config.yaml
rotation_deg: 10
encoder_depths: [3, 3, 3]
decoder_upsampling: "nearest_conv"
optimizer: "soap"
eps: 1e-08
adamw_lr_other_params: 0.0013
epochs: 29.2
Rows from block 2 of the decoder, named by matrix and row number. Each number is 500 + 25 x the weight over its row's rms, rounded and kept within 0 to 999. All counts start at 0. Numbers have three digits each. After the name is the row's rms in percent of the matrix's.
# conv: 3x3 conv (decoder.decb.0.0.conv.weight, 192x192x3x3), inputs 0-5, a 3x3 kernel for each
conv.0 059:501515473500482511507520485485530504490453516462524545448514527504467495480576492497498470521511518476483491468528517572439514482534494514518485516452473523509486
conv.1 180:519500525470527497477504491503552505512449468506510547514524489482456494510546518523497490515521517496495503516530496492487504522551491517516514470445448526545518
conv.2 118:481511467534501510448487515488536470483499515513502507463467509499541471520506473526448529491522482521467541481524500474505484504514498509522496471521509483490482
conv.3 061:466510537549500516501473495520509497467481546507580466488507470498474553502494502502488498520529511505494454489506507512481555457498492489562475518478506469526461
conv.4 138:533497498505512546508484518513508487513486518510486444503483449527537500509471519481510533492480553524482509511493519507499515494530519475500489485491488511513504
conv.5 074:508491489458508522525525492516505517455465469537541493476500493556527480498520507521482482489525499443510436461520497550532477470497492540536445488466489519474490
conv.6 088:507462545499522542501451518492491518516494520521485464463502481515462533526530478523483497494494497506497475463488483568531514504479479502500483477507498496520493
conv.7 129:541530508525500516543501476527484519503492502496462531502490472530508529525511508516509487513505503502495510508548526529502537524535550493522467515533522475462459
conv.8 136:520517499508493510521511517499505481511512512505510501474505499533475481472503485481501503511511462494508535491518496487508520500519452509462511479458502497529503
conv.9 154:483500459449530521504547482515513510437542482520481485490507506486518505481543460501477510498510484487451517505491521451633422504508540499490528484558454532496528
conv.10 102:480467488572443518488501511509525465492519482520503510505501469498495507510488478456551471497523490529495478503504491508412538508532464501520483554469537482509521
conv.11 056:495490512510489496497518478447537461545517546448521457500498540512466563503499484459493518493461499501520501501492499517507527501505510488485507545499521491515449
conv.12 062:477517464472502504504470513500497465510511521473513497506480494503483484483498482487503468500485513478483505490497477459529480472490474530495576512515507529522521
conv.13 120:477506482522441558492502510479474521521467489451506497505504458522495521501495471525522470463493484489475489468496516505527479458514494500548485472516465514536507
conv.14 061:488503524528496483501493531531481512492546507530496508521515505480493460548510499483506505498458499538416555505466486470491515533525494463517534508531529496547499
conv.15 061:475489493488494531501445532489482510517492477511462545527471539504538459524435503497485495506479515465513503471456467480496526501508493557500479481535484523454570
conv.16 149:476508494475516448499460520487527495569481480453544480496463493542513503462519455530501536501500512499483507558485508494509506510530535504505499536466502489539486
conv.17 132:514449524532478459499513516484455493505513507479515505529483513505500483497509515517506484483532492471490513557450516450482513504492454522516515513445486501500517
conv.18 056:509508529495500449488489482510542486477504499515529495494522502485513454538488506495535542517499475465483546467528457525495543504526498499474466519487532484555503
conv.19 117:536506537511515534516510505516468501508503460493500488503507509513515507478492463487484489478534542509499471469485480498547543506510504515479476468497466505524533
conv.20 165:494523516473510510489497498484530508521453522461529484493531496494515509493513484476497480524503541501489491473514494528490532502511531496533486518432512501576464
conv.21 073:489536525497457511499533499503456508504515493528473496517475492478498454527490505482533492532522502478525528525483492520484493536510542515470491525564470511434494
conv.22 146:477517493511451549489511526485525495520463490544508498511532494495477481464493486510491484495544484496509496508517486501465500487480474493553490544415504488500538
conv.23 060:553495528476516487508477519510457489483511537471481474457534436540514510491473548505514457488504514482515506501500535502492466508500484517495533465532486488531485
conv.24 170:502484528472491515450520528501441506456561541524435499503508516502509476524479534494476490514504490504505499507504491493561477511494497484522497539515485507517491
conv.25 168:535501518491516482505472495510551484512469531468549489514468522459488519534471499488497464469492518500511474507495466507504538501519513502523482526472593524504492
conv.26 112:524513472479488492504515438483497469469505495526516515517527515479509490516507515502516518518524493532479527515499509440527490512485515501527478472425537525475492
conv.27 063:487475479526489521501501498500534496522489547536508513493540466514512514476535475506523509511463489496470542488500485537506518496518482499473524514497481513551476
conv.28 096:496516489484522487539449477475512480497516430520466571481479493512550459494512539511464493519497492468476527498491451507496489529487524508457467492511493484506503
conv.29 174:531488504518479483495491465525481504510593472477503498520485504474552465519462517509497500494552481526498499462518465461495530516484496470501507540456500497477505
conv.30 086:486499519516495497486516487486486537532487459503523493514498461510507512506504555513495503451534473537469496483504523504532469523453498428505512518476448482490495
conv.31 078:513504479502505510544474491515555498438522486534503495512491514491523458487456479515459539493518506503505484541488497475521501471480474497484534521498491477545525
conv.32 053:528532484485467538519490468526445549462529508577497475490463528493523500487508508552492543467522517524480500498514511502539505477477495481516507505521451479529479
conv.33 126:506525531515510514518520503487513487473541475512533530505499478453498483522518502514460520451491523521495520480449463471551504474471500461497512476480498535515531
conv.34 117:477518501490558508543538529487496502538517517484478491507474461503489559482538479520586460460468521488497487499509543537481517480537477503547513493554517520455485
conv.35 057:517485511444518507521486523546478462506482537511509489519509496523506483506495473459460553523498495492516469532454508486547501475457519505492485480468554506519485
conv.36 088:514485487492525520450512494486463477584507476470516440503497469537488537494538474477492525484505508483538530470505491513448489511491506479513488511498487492513493
conv.37 056:492494531527474544500511544441470546490472507474489502456512539509538499459502493502520474498510453506494499466521479510479519447496494491500500482459499465534503
conv.38 124:470440498526527512472466490451489501541498526467485485463474505492502510521494509530519485525465555494535502510536529544493524487510488505481531529570463511503498
conv.39 053:508474494510539487506463516523496522457481499537503540509510505513494505490495527454498434507460514491536515450512527533488526489541511484508524521473505524501539
conv.40 062:532482529498518484499488490514545494499473493471491471530490452473537499499504532502505480524490519489498510499481488539511512419511483499519450511435511477504506
conv.41 054:495488522531516477511508449483486484535508512491526495517519507447513505499479517488493520493503503493513496556466497457484484511455490477531449501485493507499520
conv.42 109:498476511546494507450511495552440485517500494502483512506485454539516558466519520509514517516526457508470507559522501505522461513504532520540460459488530491517480
conv.43 112:529468511516464523480461460497500509475505498476527521511553504490438482507502535480504524504516486513507500527499458513528511487515520451490414478524487540481533
conv.44 110:496489529485512528500472485513529505484467508492466518500522540489440441481545526453500448550471474494501509513491492507484539504537493520472537493552504514466510
conv.45 125:490511484509450506475493486504488509505484506476520525504470500475515497548487458521496481521468467515514525516518468492507535498501487497489488536455554481500484
conv.46 068:486544478509498496460545483545518486474519532512456498502482513531497576483535514514490465528502492495500518506492520449463511508458511545470527474505483532468507
conv.47 050:491499476493494494520439535536450527538544479488505497491518460519468497506468488489483513514476480488497478514476541497532474489512501480477511514490507503522537
conv.48 089:492479471473517488494517541531538454490523485493492527526484450484507471489524466502504460500481496491540511449525459487509493485501490492481501513505503469479495
conv.49 056:472493531497523460452510472499509497499499511515509492491464516526490501494520479507525517504492498503481513463505489520508527474517501529506463515473515497471462
conv.50 132:496509482492517477506515495528488427467496532494515477466485518501426526485518496492476431521497456520504502529507519446508490513481507500454529491560495494466489
conv.51 079:492475521537474494490488516509526486509509485498534502485494515479532509473504497483516510506526500464502486518511470514506520533497532529505498494549480498504501
conv.52 056:494555484502466513494510488480495491495504525477509496528521505483545477517494509545475532477518498493518474519478519496519508465521469484526487549491503466538491
conv.53 135:491494520451499502499461480534479485520539546513515473453449517508493472479465480478538509498459497502530516498541501519478542475526495521461505519514526509472492
conv.54 052:517511487513507497463501497471529500487465515432509504491517488455492521502495508485553482478459506522454467514483500476552479534502526489529494485422479491553509
conv.55 173:511489524479506535462511488516485517474462520496500510494522497501452488497532493484482504487499479477481474496464468481529486511520487533465511492507491516493497
conv.56 070:497549506549492480485547495501552475481471514496496489453509476535514495533470546475503536508513494466489502498483471465484502481533513501520487501483517494512499
conv.57 065:491502491494512510478487481591502545508487498518530511515488495484507503504503497501479484505531514522509527543534504448476504522482502505511546492469473526495501
conv.58 096:514500491575470480436490483461506476504463493472506476515544501498496491453502495457494527525530523485526473485482498512460435490491504478519512482486474563462504
conv.59 054:496529513527507526498494512510495506494510502515502502531533490474496473531505515500511512496495478471479539516489490507542504515479444470495493546473503475538454
conv.60 054:499485484489527492549467528512554435513518500481552446482522519508521514489510509496467522494508501496498504506486482494517462519469496558504452488474463521478457
conv.61 058:529496471498483476524474504522491499500548517537494534532548481507532458482470538512460483486531516490482526473492505481514489509464481504470485528495513526504499
conv.62 053:501504505497482505514468491523478501512488499490497533471490489534490518497475521492568488503461459494493524520490471509519522526482497513447529520508546472532476
conv.63 119:521511501481577559517474473500496510540468507483475536499479489483475508517478471471507507497538463475497508503472532482549467536502511491498498456517459501512560
conv.64 151:514483501494485532471502468506506481442526518544487526513493486523500497484487519494531489523481526477508497490563488508464505471521476484507499509535481527491508
conv.65 051:499504498486526499521507435474564491509450498465533474534441508459553493519466476475489509476487471510505494534452512478506506499506517529470529467506453492522481
conv.66 101:483492500457513528467436503473500468530555475476498419485510475526544512490512463498500539512507481498482490489451536480551500516494508469521485464512480529510547
conv.67 060:467486500546453486502466531512482526491494547447490527492517486477488509459486486494479508480517502523488459538479525457541487519429510454499515516537481481513483
conv.68 062:499511471511485533489494524533509537497476545437538510537463500433447498502482512466526488511493447501510520456484541481492491479536469482541485498484492497459508
conv.69 088:482524516497513515483528485506506533513481443509454506481474553491524477539485514507491516494531501505461485517497488542532452491514500531536517502462527476503482
conv.70 056:498493500479505520474490497509459531494487489504499540501518487497541498511499471518490492480487472513459528498535482479472537474466540512519475478469493558517509
conv.71 118:465510501581417520451533515484557465501459473431496515518504496535532520485479484505491493507503496453492498482507489567474534498476513502540490545437483475526509
conv.72 153:487459504450529510462453489471517485540485553508536484527481511478521480507479448505489510511521487492488521543472498426535515502515450502505509518423504499569470
conv.73 063:508515514463520476499512497514446522493524489492467459448503508505494491512540489488532525489462527493525468482505495500522510476470482459528485497537489516423543
conv.74 054:541487513486512484479527465508472493496456496469543530499483531531484543485461475538462548507547497498509512485514488495475512531465534502515484464489534558518521
conv.75 158:502497488496485505495524480494555454553451501496572490491475538505519513479500477505500501508496516515471492510456502511508506487543493516493504549448545489544509
conv.76 051:454473490502507550496507518497499501514485490507473511540486517473469504519479470514471525484539493518514518530567463448456493518487538477521519507511496526482498
conv.77 055:505508490491511478503497489499527493542458523478512516477477501513504522546461529490499504496457503474518519515474508533459510503506490525503492502501557465526476
conv.78 137:536508513539497480553472476523487466550491439489489512511493473472518486500483513484486501545472475528497485520493492553502497500482532506483464535465457525503490
conv.79 067:537510501496495500539507520511470467466514486519483496509519475507503498488516512453518501515493544500482468486500532513503498491506521520458567467551489555459519
conv.80 126:528513537473491465464530516557476505495509482491495532491511498540453524517513528484481467515478489527467503501479491495519511518473491459519465539511508466482521
conv.81 096:497517518491512498515484501534486512524484477516515547476494531487497460480548499509551487512545523493522513524492496495460509559527522502422515494510498474487492
conv.82 198:471497482483504500456544485488492511520488525504465503512461499504493548501459548520533534536492496491487486486477511510528457471475497491541527505452436439523519
conv.83 144:508488498485489495519518559492466520531513493515504522530512490483514526486461480508486491471479543464490477527512485493446471475465498520507506494501480537495526
conv.84 130:490503509521569482505487479479535478538504525477522458526503509467485516480520498472511482509481436479537491537469454464548428548473497505481504490463513500497518
conv.85 093:533487518451470495482521486454503467503499448487495501509496497501510531504523502460510477501546539506451524514513489463483477526524482507516455511478491500501515
conv.86 136:527492542522541470476511520483491528557507496459507484480508479548455518553514511506490522471543509508467521530492529523507505467511505472495513504484467476528515
conv.87 057:481457510536527503505496501522540516491488499514544461462513525485531487489517509527492513497494528453483475538432503529496505524509468514544486498465508479447515
conv.88 065:538481501510557524498465491448482482521482523499499480517478488452513483532482522485500519497475531493467511519503542483520497530485516476470524488432543521533491
conv.89 070:469524459497479522490514483449500464467474549536467474470520497510463519522499520479516534531494460533494520526533526483482509513489546528485471477519520477498470
conv.90 057:537484505474530516526502511460495474502489500503515465507510492477543541513514509461489554505516503505542459490472494505569454476443542474485487517553478515493523
conv.91 091:494490468479558507528493494492535458496470514515529524509511542464544485517499532485482538513501481523467549530500505454527494522495481525508507501498506501534501
conv.92 152:502502515552437510480541481518490512498494477517503526520491501447541479512500507527511505464473494525533497478473455517523517504470491500476499529532513494493488
conv.93 057:474481545476473486514512529523438530517490512454514474511445539503536450509469553527549487491472522523518467526478513502505461499506520499512528515492460445468516
conv.94 047:489456504488514468525520527428483514515506479513491530525459487547503470509483483478489505533516517537516454529449535479537480504450478511526508539457526476524459
conv.95 056:501486514484485537526533510481505513490478456485529495476498497497505507492463513502512486497478512477484525511519542523504471514528509468497552538525505495485472
conv.96 063:489458485519498496489488521478514502527516514451517506491505496551498462514523514549476535513499489464573491462451527483472498495476520507515505474476519511492496
conv.97 142:505518529482487494461499528506499480517517520492512521500499499512499523447524485512478493494483493489533500515480472498482509477513506520467509508520525504490502
conv.98 124:534493538513491506518493493517501519523497492502485529532463534453495520518472513486488503459510486474463519520514496537542500508518529470504452545534482510475476
conv.99 067:468491488476517497497490514466512504511490457516513560536458500510508504500464494518445530496509493522512548528498518472510513536466506530512482463479521485530484
conv.100 056:508499513522464503499454506498511526470474480520483500491539503510498501482487498513475438484505485497486464492530470535545445525483513496465503539508463510499533
conv.101 152:487495473485546500511509490508504491462487540524482487505511518531499510494509508491494511479498510516515485509479509503485482532472501508492510470554462522494491
conv.102 081:500489495489498487486507529519497496471536520505502497514459498498502521538480468464483511490516493508468514500529510505488511529509489501464536472501515491507515
conv.103 074:504521513487551455480513524490505466497501503519479513450506522459521487479470488491485493474495555507507516496506513529507485486565511483507462517498525497512428
conv.104 105:534523530517455488527502531472485486502499445502474525493456472493500498520491481455474492498483478473474510518493493492549477509498481521471521522528462480518464
conv.105 132:455548484503514495480498515539491502543485494524477496508483521527473545496489511491517500541503524526485551533507489515525509483489484512519432503479501502491476
conv.106 109:512501532465570434497522500525553486514478515483502462494503486510510458520494461461506474500481523510512497528453518481544510488518506473545482501455504512517497
conv.107 081:478490513559500489468496510476537518493495441504503513461481523501501492509489496516513497531500498486468475498511515520508535472474533514541502466469487538545538
conv.108 080:505496507466490466519495496499544456507497484503462501529518493475501515514521480494483503472485512485535493519484526477528479447492484531451583501465509539481541
conv.109 081:497503519507502537523463515495485511479490503492498476489504479553460511483489499495475517550514493479487482504487537474476516462525504496478524470566445531471478
conv.110 062:552513502485526492509468472505516484497510478525461532516491518508501488473466520483528478523490531471548455474502534527479507511463477472515469510456500477531513
conv.111 131:520461515516473540507501502454521450513465482453503483481517512486524489453513488492491485515497454469523536520493484573499512502534485474493484519511522501518512
conv.112 171:534499536467482476511540493498501504500467548513527488492481494464480500520449516534512487488457529498541453527472535481515508541494481522469533454541495510458502
conv.113 122:496495517504499498501486495487488480494502512509482483501545495475474512482510465525448488492519487486462521487488482499517526522463484522471528473519500545502514
conv.114 063:522461482458542457525443512526451515525505494497500513494478526468490495515474482465522506527511510461526485503553466508462472508498503508509488523488507494504505
conv.115 048:482491502485491479535503522446449525529529489475505502556503507516483500503492544457527437538450515477539460494527489507481512488495446478500558481533467520458532
conv.116 123:514501505506533487509533502509499486487502482515455497500512499496523427518527505513493469477464500542513525493505465466520524484495503493428523445529495542458529
conv.117 146:505500485440487518501513498514448512491533510504493496507470489487508513513518509502517480512481523501506491499504525518493496490513509499463471454602508523413447
conv.118 082:520484515536469548479503531491486543489487474518502504512486502512501506462542465523504483463507458497492488530523537515503503506496465522495488511540462478491470
conv.119 117:488479466466546497474498466493518472488496492497536482514506505516512496497535477504511511513485497513531517535478534451512498487545494504484490513469500486512518
conv.120 089:473494519479519473508451490495556460510512539459546471542501546518487512514497518491484516510535471503454506483517456501574515520547482518560481532500510490536516
conv.121 055:531508521477556461475482534527485518509513477519510512514509478470544501496505487476506497498504497535479529478518485502529524479514510520513493548462542465512477
conv.122 053:520507536456523439496510500512547519470506462522487517508476553513523487488452458497511505507472484499495469454497432521495529499525532493480503514471538481495515
conv.123 058:480524482503467501463458528508520514473537553547480448497531480558521543516500473505496481474510543503497496489475528527483520507485507555506508460494482476506496
conv.124 085:523520490506489504487522493501533521479487541539512510502479491477484567446478483488492514473493497479535437489557523491506523511488480525457555518522453526478493
conv.125 119:474484532514541483522519520470519473517461541477479460479495522505558493501497485486525461488503542489512501512523520518522480556498509502454512481590460503447501
conv.126 127:496465524495493464514493490467524487537487478481479523481498525487533428520499536526544495485449540519514500513511498532451510490535493489452503500487506493546483
conv.127 119:486498478542498510496507495493495487528481466503510472529468497491537456483492496500499504476579478466494535514458553500476485489506500521476541499430468512497541
conv.128 055:466520508477501467502540498513527467486462515522502484482556476501481533496510494578491527524527448532498532528445525526470459474494498553494537499475499466491497
conv.129 079:468466540471486492520499493508519508501500489517510512473495480514502517487506495506512468471495483488522511509472501479500488532514471469470493490484512533487552
conv.130 144:533481515471529481480484488535456487499509533496516466459466515506464491495509498479515504541475494503500511431538476535519509481509498482536481533451525498544495
conv.131 138:497507519531509502516491501490501494488452493477503527513511478455483472479526488493505484466492463493517480522504516533503529489521504505475503485515539496507522
conv.132 152:507510483506426499487490508499499491509493467487495505519484532523566487518462505449507501527471491516483510472491514490536488470541489501520496516408530458545480
conv.133 053:495477539474524465563458518508535507502472521452493503501513523473501495542495526480521544505497501518487529469555469479499512490495527498532493506470493506456502
conv.134 054:498504519513516513489520477509489501489501487517501506481505521513493497508432515503459510492561474482512519517460495481515491558478488532529482458515480504490541
conv.135 157:478512498516457489477489510476479487533517507491463487513461519461537459467516472478514485491520474501537522492467484503522522491472514465487470531512520473486491
conv.136 055:497499536451522475477530490446507481460549494494480502460512491541509490462523534506508478507508537487480468493541468532487537501490491496544509481540504500468499
conv.137 067:496463478455542468511484508487504524508467444541512508495487473475474522466473485518517504506443452505520492465529477491488503549492538515441516519523501512532489
conv.138 093:499521470478457502465540492489498488535488511453538494533503476451501540472473476541489524503494526510480528495524528546527516469544509530517509490524549480511413
conv.139 097:511487525514495467497494508488465509525535460507506499495565470484473542517473511518507451525466572525468496462534484508505479507473551476517428497542591537471474
conv.140 065:486501510492517493462483479537477484501548477543449503481531480501471526507512463491487483509502483498445484465498510490480471513482529546452507535526505517485477
conv.141 121:499502499546485508481515507507508545504495470510494481497521506498508488536521501533491489496495481485526517518496483552442559514507497520483466476526484514480491
conv.142 055:505530477455541464490480505471510466504504513503477510517474487476527520489497508449497503535450508522509528468555483513525538492529451507486534469475505537496471
conv.143 045:473484499521536476479509495509505493503462552487546540526480482490503461512482441536491477498476555505477522487494507479554452500465505498544524452468550503540508
conv.144 054:512521481487491520481478512489491520468485506484504507500509477494509510475516490501497481538475523556482512477508519490570488462512510529526445489496505513500479
conv.145 060:514508524490500479510529468457492514506512494525493504495474480562484495475522503525480483496504452504518523472473532506470470497497500464494499515460510517506461
conv.146 058:488481463471497507485553473494489483528525502496528486531509491506484504542508478538466552489500490512494503510481505533502465480456518500547471539464534476548486
conv.147 098:493519500483519518497523511503504508513463487524436536511475518508493509508474477504536479492536474501507482510486504497484477502483509497529526503492522540515492
conv.148 084:500510491486497494490523501506497497502500514468499494495493482510492458535504512485493472470525450512491504482553436512525547546510486499530444513497529479482495
conv.149 053:494539446516534512510472504499470513501517484451531468499538517507490500466511478509457531515499518499531490536478562524505525510511538532522520494521518456501524
conv.150 116:406458470484536491507521522500444479511521495502485506505502500520519537478492492495498514533483483535497534493480514454479499548494543498520488549488516473535467
conv.151 104:506480483503550483478493489512494490517486482485521494505496473470507513479479495515501546435499518526509495525506526514471488489493535521493507532488486540516507
conv.152 050:523497472511512474505481501519506502509494518470514482479506500504460496485526495508490514483550478531486540504477525478506478488502479521482497463537481522514503
conv.153 068:498531475514511526496502491500527463488485536467518473482537485529499538529499499477514466519472539522494500500511472503484528449494509525557460463417496490505475
conv.154 132:506502520482509462481499497475514517491499469489519509504481494503468474501543496485531504547489493496509504521476484487477507501515471490548507494471490504479506
conv.155 164:491534505501469500491461519481539519495488501467505458475503469517477491474522472485496482526491484485483488471493480498545523495537494457511461492506492429502470
conv.156 078:485483520522465459525527543488495494520527453481493532466517497564475537477513496502516505510550457482501479519512494538457566530486516467466530506464502475522511
conv.157 053:473484487511427505521523514520512475507493506499466438467482535492517463460506480509524467510468513464563519514518467495456466452468529460525528524499469505461529
conv.158 058:502501530452507529531458507525492498484515546524499480485523504530472535491539459523498499494522478479544469484484523517526519510470477491481524483530454485517541
conv.159 121:533484522517469492470508481485472490500513493483508499501510498438503506546532525485530488483486533518491499494501486472492479490465510453488486478490523535473533
conv.160 061:511514471526506502497546482460513443487498513441478503496489484498521501460535526566524467506493521528481545519499483517533513474506519459481482499497503528509499
conv.161 141:480491506496495544510466531469504468520462527486526468477469508526521455455502488530487550492534486532484513479498516468509487506478461471475498493521513504483518
conv.162 054:528498516491502515481510450503516471520533553524465490520465496522455487482539466507515518465506494508531524477480528536524480485482505527515520488524478499478535
conv.163 117:509464569524556505497508501480492484501498431466512499521461515492517517524499495517477500502526448467486495511509526502557488529493502507507509473496464535482492
conv.164 060:516444490493533466490536512467495502556504473509497481481513481529448579478525478493515547475526472500543498496525499522498495495489470493530480506484510548498507
conv.165 058:520493489481502502511473451457496517522502491514470517524479513489531458484486516518504511465504539503473510516456532434574495519469476499452525440537491489481529
conv.166 067:511454531508519493537505505447490472527444499487516491530525499499479482527493511519492503522520498502518517558476504458533493536503462511541527467531490486489491
conv.167 068:498560475487518527511517462484510480498515501521502519504532454465525492520530500531457522481506517516489516521499536500525481510489515468483531477522462483496503
conv.168 052:511480558538478486504495469485506535489505535498506502476495539473506500516481559488543487532469485478510511512495497505549472496479515515504456513477535466534466
conv.169 100:497449483496558491536470494509493522499541454489481490545462508472496442529502527481502554489501473514476510495493488494508532506526514497527519501464503442564485
conv.170 058:485544513489468511494510485517504526471472489481475466520485477474547511512492514478514464534478497517492486493541464472555503519510500466534495530473506502522514
conv.171 099:528501498512518495512510479501506500497493514485513542516468544510467546508473530499512518513513524521496485520498467531498473512492505461487486526475442511476477
conv.172 083:490502484512509496511499498499533422505502524526473502527515466519511499465511454511501529477475453496527505512522507486459509539519519496518484493491545514481506
conv.173 071:510500528476493508512468491514476514473540534509521488512496493534518527526493508517469494462524519511506507525491482495533476466483489498461515482495460504544565
conv.174 076:512497512481483525512491500510489502435517540510473516493559477524459520514503556497544463524460531500502461505496521517490435490490525519510512509478444521521516
conv.175 124:489447459473480480470480484476519456502536509482482523512526490491477529517513504481485497482478479517516545523563522486493473541478497520485544515522506489475462
conv.176 071:465498505514512492529491510574480514492471499516498446510468492531447512532491510506522486513506509520520524494489497502513493532499490471551489526494530460530484
conv.177 116:449493482569514508506511497501487514545471490479497521515493517466504501475473498544528506478478544505519527458551489508485484505463506547478524470525538511442471
conv.178 084:497469495525495466492486484518511507494524466458463537484534422520493516504497503531511511499509527542501538469503511486474520544511485482491451528481484470457449
conv.179 079:513470481485486453520536554472544504545458515448516480511504480489454533481493500509499471458465540522533442482490490461505466513471522498490534509540484490493467
conv.180 062:489515438525466459469520515438534445537479563496539489491523535530524513537487482528545520522484455493519483522453490493453443496500486438527484514476517524517511
conv.181 049:498494514451491465506487519519475558512468522506509502484456504507504532503456523423495493484486493489526487504478496462557530478495542486452509494533492486496511
conv.182 064:502511521530498547479508491497472500481529480499484538457484493535477493508509487526537487498466487464488489497527477542479492482533503504516484536504484499478527
conv.183 059:470488524504515500462468510488486506458493534496522484516508470474524478454512518515487509504470521549482499485520533498480494515551464486462524490499487506500508
conv.184 113:511533482470503455468488492483515492506514551463512544522507518546463534477514531529468523530544461544532496486501524484528493470485536476540500570497493463487501
conv.185 080:518455482472510516520463547492552488474522523457544442492505480462538462472545512516512496458504517459504473525514497535506557499541517485491535517530509514483536
conv.186 106:494505476486514462523536502500453513514506505547472504536513504478493542476478472446517468488461491502532488511521479489499498484469526516458527540525457477443504
conv.187 061:485460522510529481535537519491501447465513510512524504510498507481467518525518502497502492464506466499499531489472501523493541485520519513468518473513505477489491
conv.188 171:504463507498494534508499510528478509475525498526506474465545503532500541499506495457529448540493509500512508499489481499490509506459471498510519560460555517509476
conv.189 125:525487502526483513514495470509478476486484474505483530521478505561476516492495529497505501518475536490500463492554504499479531480534506472536504456527479538470533
conv.190 155:516528528485520471512499516487504491495459533463482491457539480585407536489487523490509475537457530486532479512457514499487540488477470511487483457542516521464506
conv.191 090:499499501497508466499510489491525508517465514511496497493478542486573465542472520455480498517488514488527479491385513501529478495491498509502500501468496487542475