A small image autoencoder, trained from scratch: encoder activation relu, soap at rate 0.0032.
Rows from block 0 of the decoder of a small image autoencoder, named by matrix and row number. Each number is 200 + 30 x the weight over its row's rms, rounded and kept within 0 to 999. All counts start at 0.
After each channel's rows are labels from the 100 images, of 14976, where the channel reaches its highest value: "top examples" is what is common among them; "patch colour" is the nearest of a few named colours to the mean colour under the peak. Only what is clearly more common there than usual is listed. The data: photos of plants, animals and fungi (iNaturalist). In brackets: how many of the 100, against the usual share in percent.
# conv: 3x3 conv (decoder.mid.0.conv.weight, 256x256x3x3, each kernel summed), inputs 58-86

conv.61,266,201,182,185,175,194,209,159,232,180,152,203,184,211,199,206,159,176,200,214,168,210,213,206,232,205,211,261,219
top examples: class Aves (89 vs 55)
patch colour: white (57 vs 5.8); cyan (41 vs 2.5)

conv.164,179,252,215,161,178,215,196,254,219,181,188,103,196,253,194,183,206,217,232,206,157,222,219,210,199,232,219,243,230
top examples: phylum Arthropoda (62 vs 30.9); class Insecta (59 vs 29.2)
patch colour: black (95 vs 3.5)

conv.35,188,252,191,202,180,208,172,276,199,198,214,176,198,223,220,190,161,179,263,198,223,216,183,186,205,178,249,168,197
top examples: order Passeriformes (57 vs 24.9)
patch colour: white (60 vs 5.8)

conv.138,229,234,196,165,188,209,197,224,194,181,176,147,206,221,213,172,149,178,192,211,198,200,228,195,221,235,200,167,194
top examples: order Passeriformes (54 vs 24.9)
patch colour: white (46 vs 5.8)

conv.107,186,275,212,187,188,155,195,243,244,192,180,189,216,176,212,205,278,196,193,170,207,181,173,130,186,233,210,164,197
top examples: phylum Arthropoda (78 vs 30.9); class Insecta (75 vs 29.2); order Hymenoptera (27 vs 3.5)
patch colour: pink (26 vs 10.2)

conv.223,193,187,228,242,216,240,234,179,170,175,183,245,204,190,195,217,109,199,167,213,114,198,134,181,186,145,156,158,236
top examples: order Passeriformes (54 vs 24.9)
patch colour: cyan (34 vs 2.5); white (25 vs 5.8)

conv.202,199,205,194,228,207,205,167,185,175,245,196,129,227,191,153,182,220,186,208,194,182,178,285,196,223,193,176,171,194
top examples: class Mammalia (27 vs 3.5)
patch colour: black (100 vs 3.5)

conv.29,175,168,190,216,154,179,218,197,246,228,220,219,234,181,159,203,188,176,183,201,234,184,227,211,162,214,146,298,206
top examples: class Aves (84 vs 55); order Passeriformes (55 vs 24.9)
patch colour: white (53 vs 5.8); pink (29 vs 10.2)

conv.12,157,267,204,189,159,171,181,192,161,193,186,190,163,209,136,215,255,221,200,211,177,185,220,224,177,194,229,162,228
top examples: phylum Arthropoda (63 vs 30.9); class Insecta (61 vs 29.2); order Lepidoptera (31 vs 13.7)
patch colour: brown (60 vs 24.2)

conv.32,207,156,222,249,203,154,229,164,252,252,204,278,210,231,191,238,217,206,220,169,170,181,173,188,167,285,157,215,221
top examples: class Insecta (78 vs 29.2); phylum Arthropoda (78 vs 30.9)
patch colour: black (45 vs 3.5)

conv.28,212,254,211,166,213,218,179,167,188,179,162,167,188,194,187,172,199,132,173,193,180,187,149,219,219,146,256,242,189
top examples: class Aves (83 vs 55)
patch colour: white (78 vs 5.8)

conv.228,208,234,228,200,183,197,129,163,128,195,180,131,206,208,164,195,256,202,194,177,161,191,192,237,184,186,165,202,195
top examples: class Mammalia (26 vs 3.5)
patch colour: black (100 vs 3.5)

conv.63,219,222,191,154,214,189,244,171,196,186,160,145,206,178,238,182,214,179,229,199,172,201,178,161,219,202,275,197,192
top examples: class Mammalia (29 vs 3.5)
patch colour: black (93 vs 3.5)

conv.250,289,260,223,214,195,147,127,215,164,204,213,122,219,228,190,153,185,226,230,161,216,228,242,170,226,209,185,224,199
top examples: class Aves (83 vs 55)
patch colour: white (100 vs 5.8)

conv.195,201,167,160,219,238,187,227,194,193,227,197,245,248,173,169,197,195,190,164,195,178,174,150,195,170,220,173,210,188
top examples: order Passeriformes (53 vs 24.9)
patch colour: white (57 vs 5.8)

conv.246,253,219,208,193,245,167,147,209,196,168,202,314,203,193,227,226,143,256,210,201,223,216,262,226,197,201,248,205,174
top examples: order Passeriformes (51 vs 24.9)
patch colour: white (93 vs 5.8)

conv.241,198,192,233,246,226,244,240,167,224,270,169,205,174,208,182,182,288,102,178,196,206,127,185,198,196,134,170,197,241
top examples: order Lepidoptera (33 vs 13.7)
patch colour: black (100 vs 3.5)

conv.219,212,212,133,187,125,170,216,210,205,230,202,84,193,188,163,218,233,189,201,217,273,218,180,217,234,199,185,253,203
top examples: class Aves (84 vs 55); order Passeriformes (51 vs 24.9)
patch colour: brown (54 vs 24.2)

conv.70,190,196,180,180,211,246,225,199,236,235,223,159,222,201,185,204,313,254,169,219,224,192,200,229,218,162,205,202,235
top examples: class Aves (83 vs 55); order Passeriformes (54 vs 24.9)
patch colour: white (25 vs 5.8)

conv.16,208,249,196,162,176,230,243,170,214,169,188,197,223,226,194,220,134,233,244,163,165,170,155,220,185,122,220,219,189
top examples: order Passeriformes (52 vs 24.9)
patch colour: cyan (44 vs 2.5)

conv.65,181,201,189,166,176,167,225,147,199,123,224,166,178,239,168,215,217,178,214,185,260,198,165,200,221,239,180,219,230
top examples: class Aves (83 vs 55); order Passeriformes (54 vs 24.9)
patch colour: white (70 vs 5.8)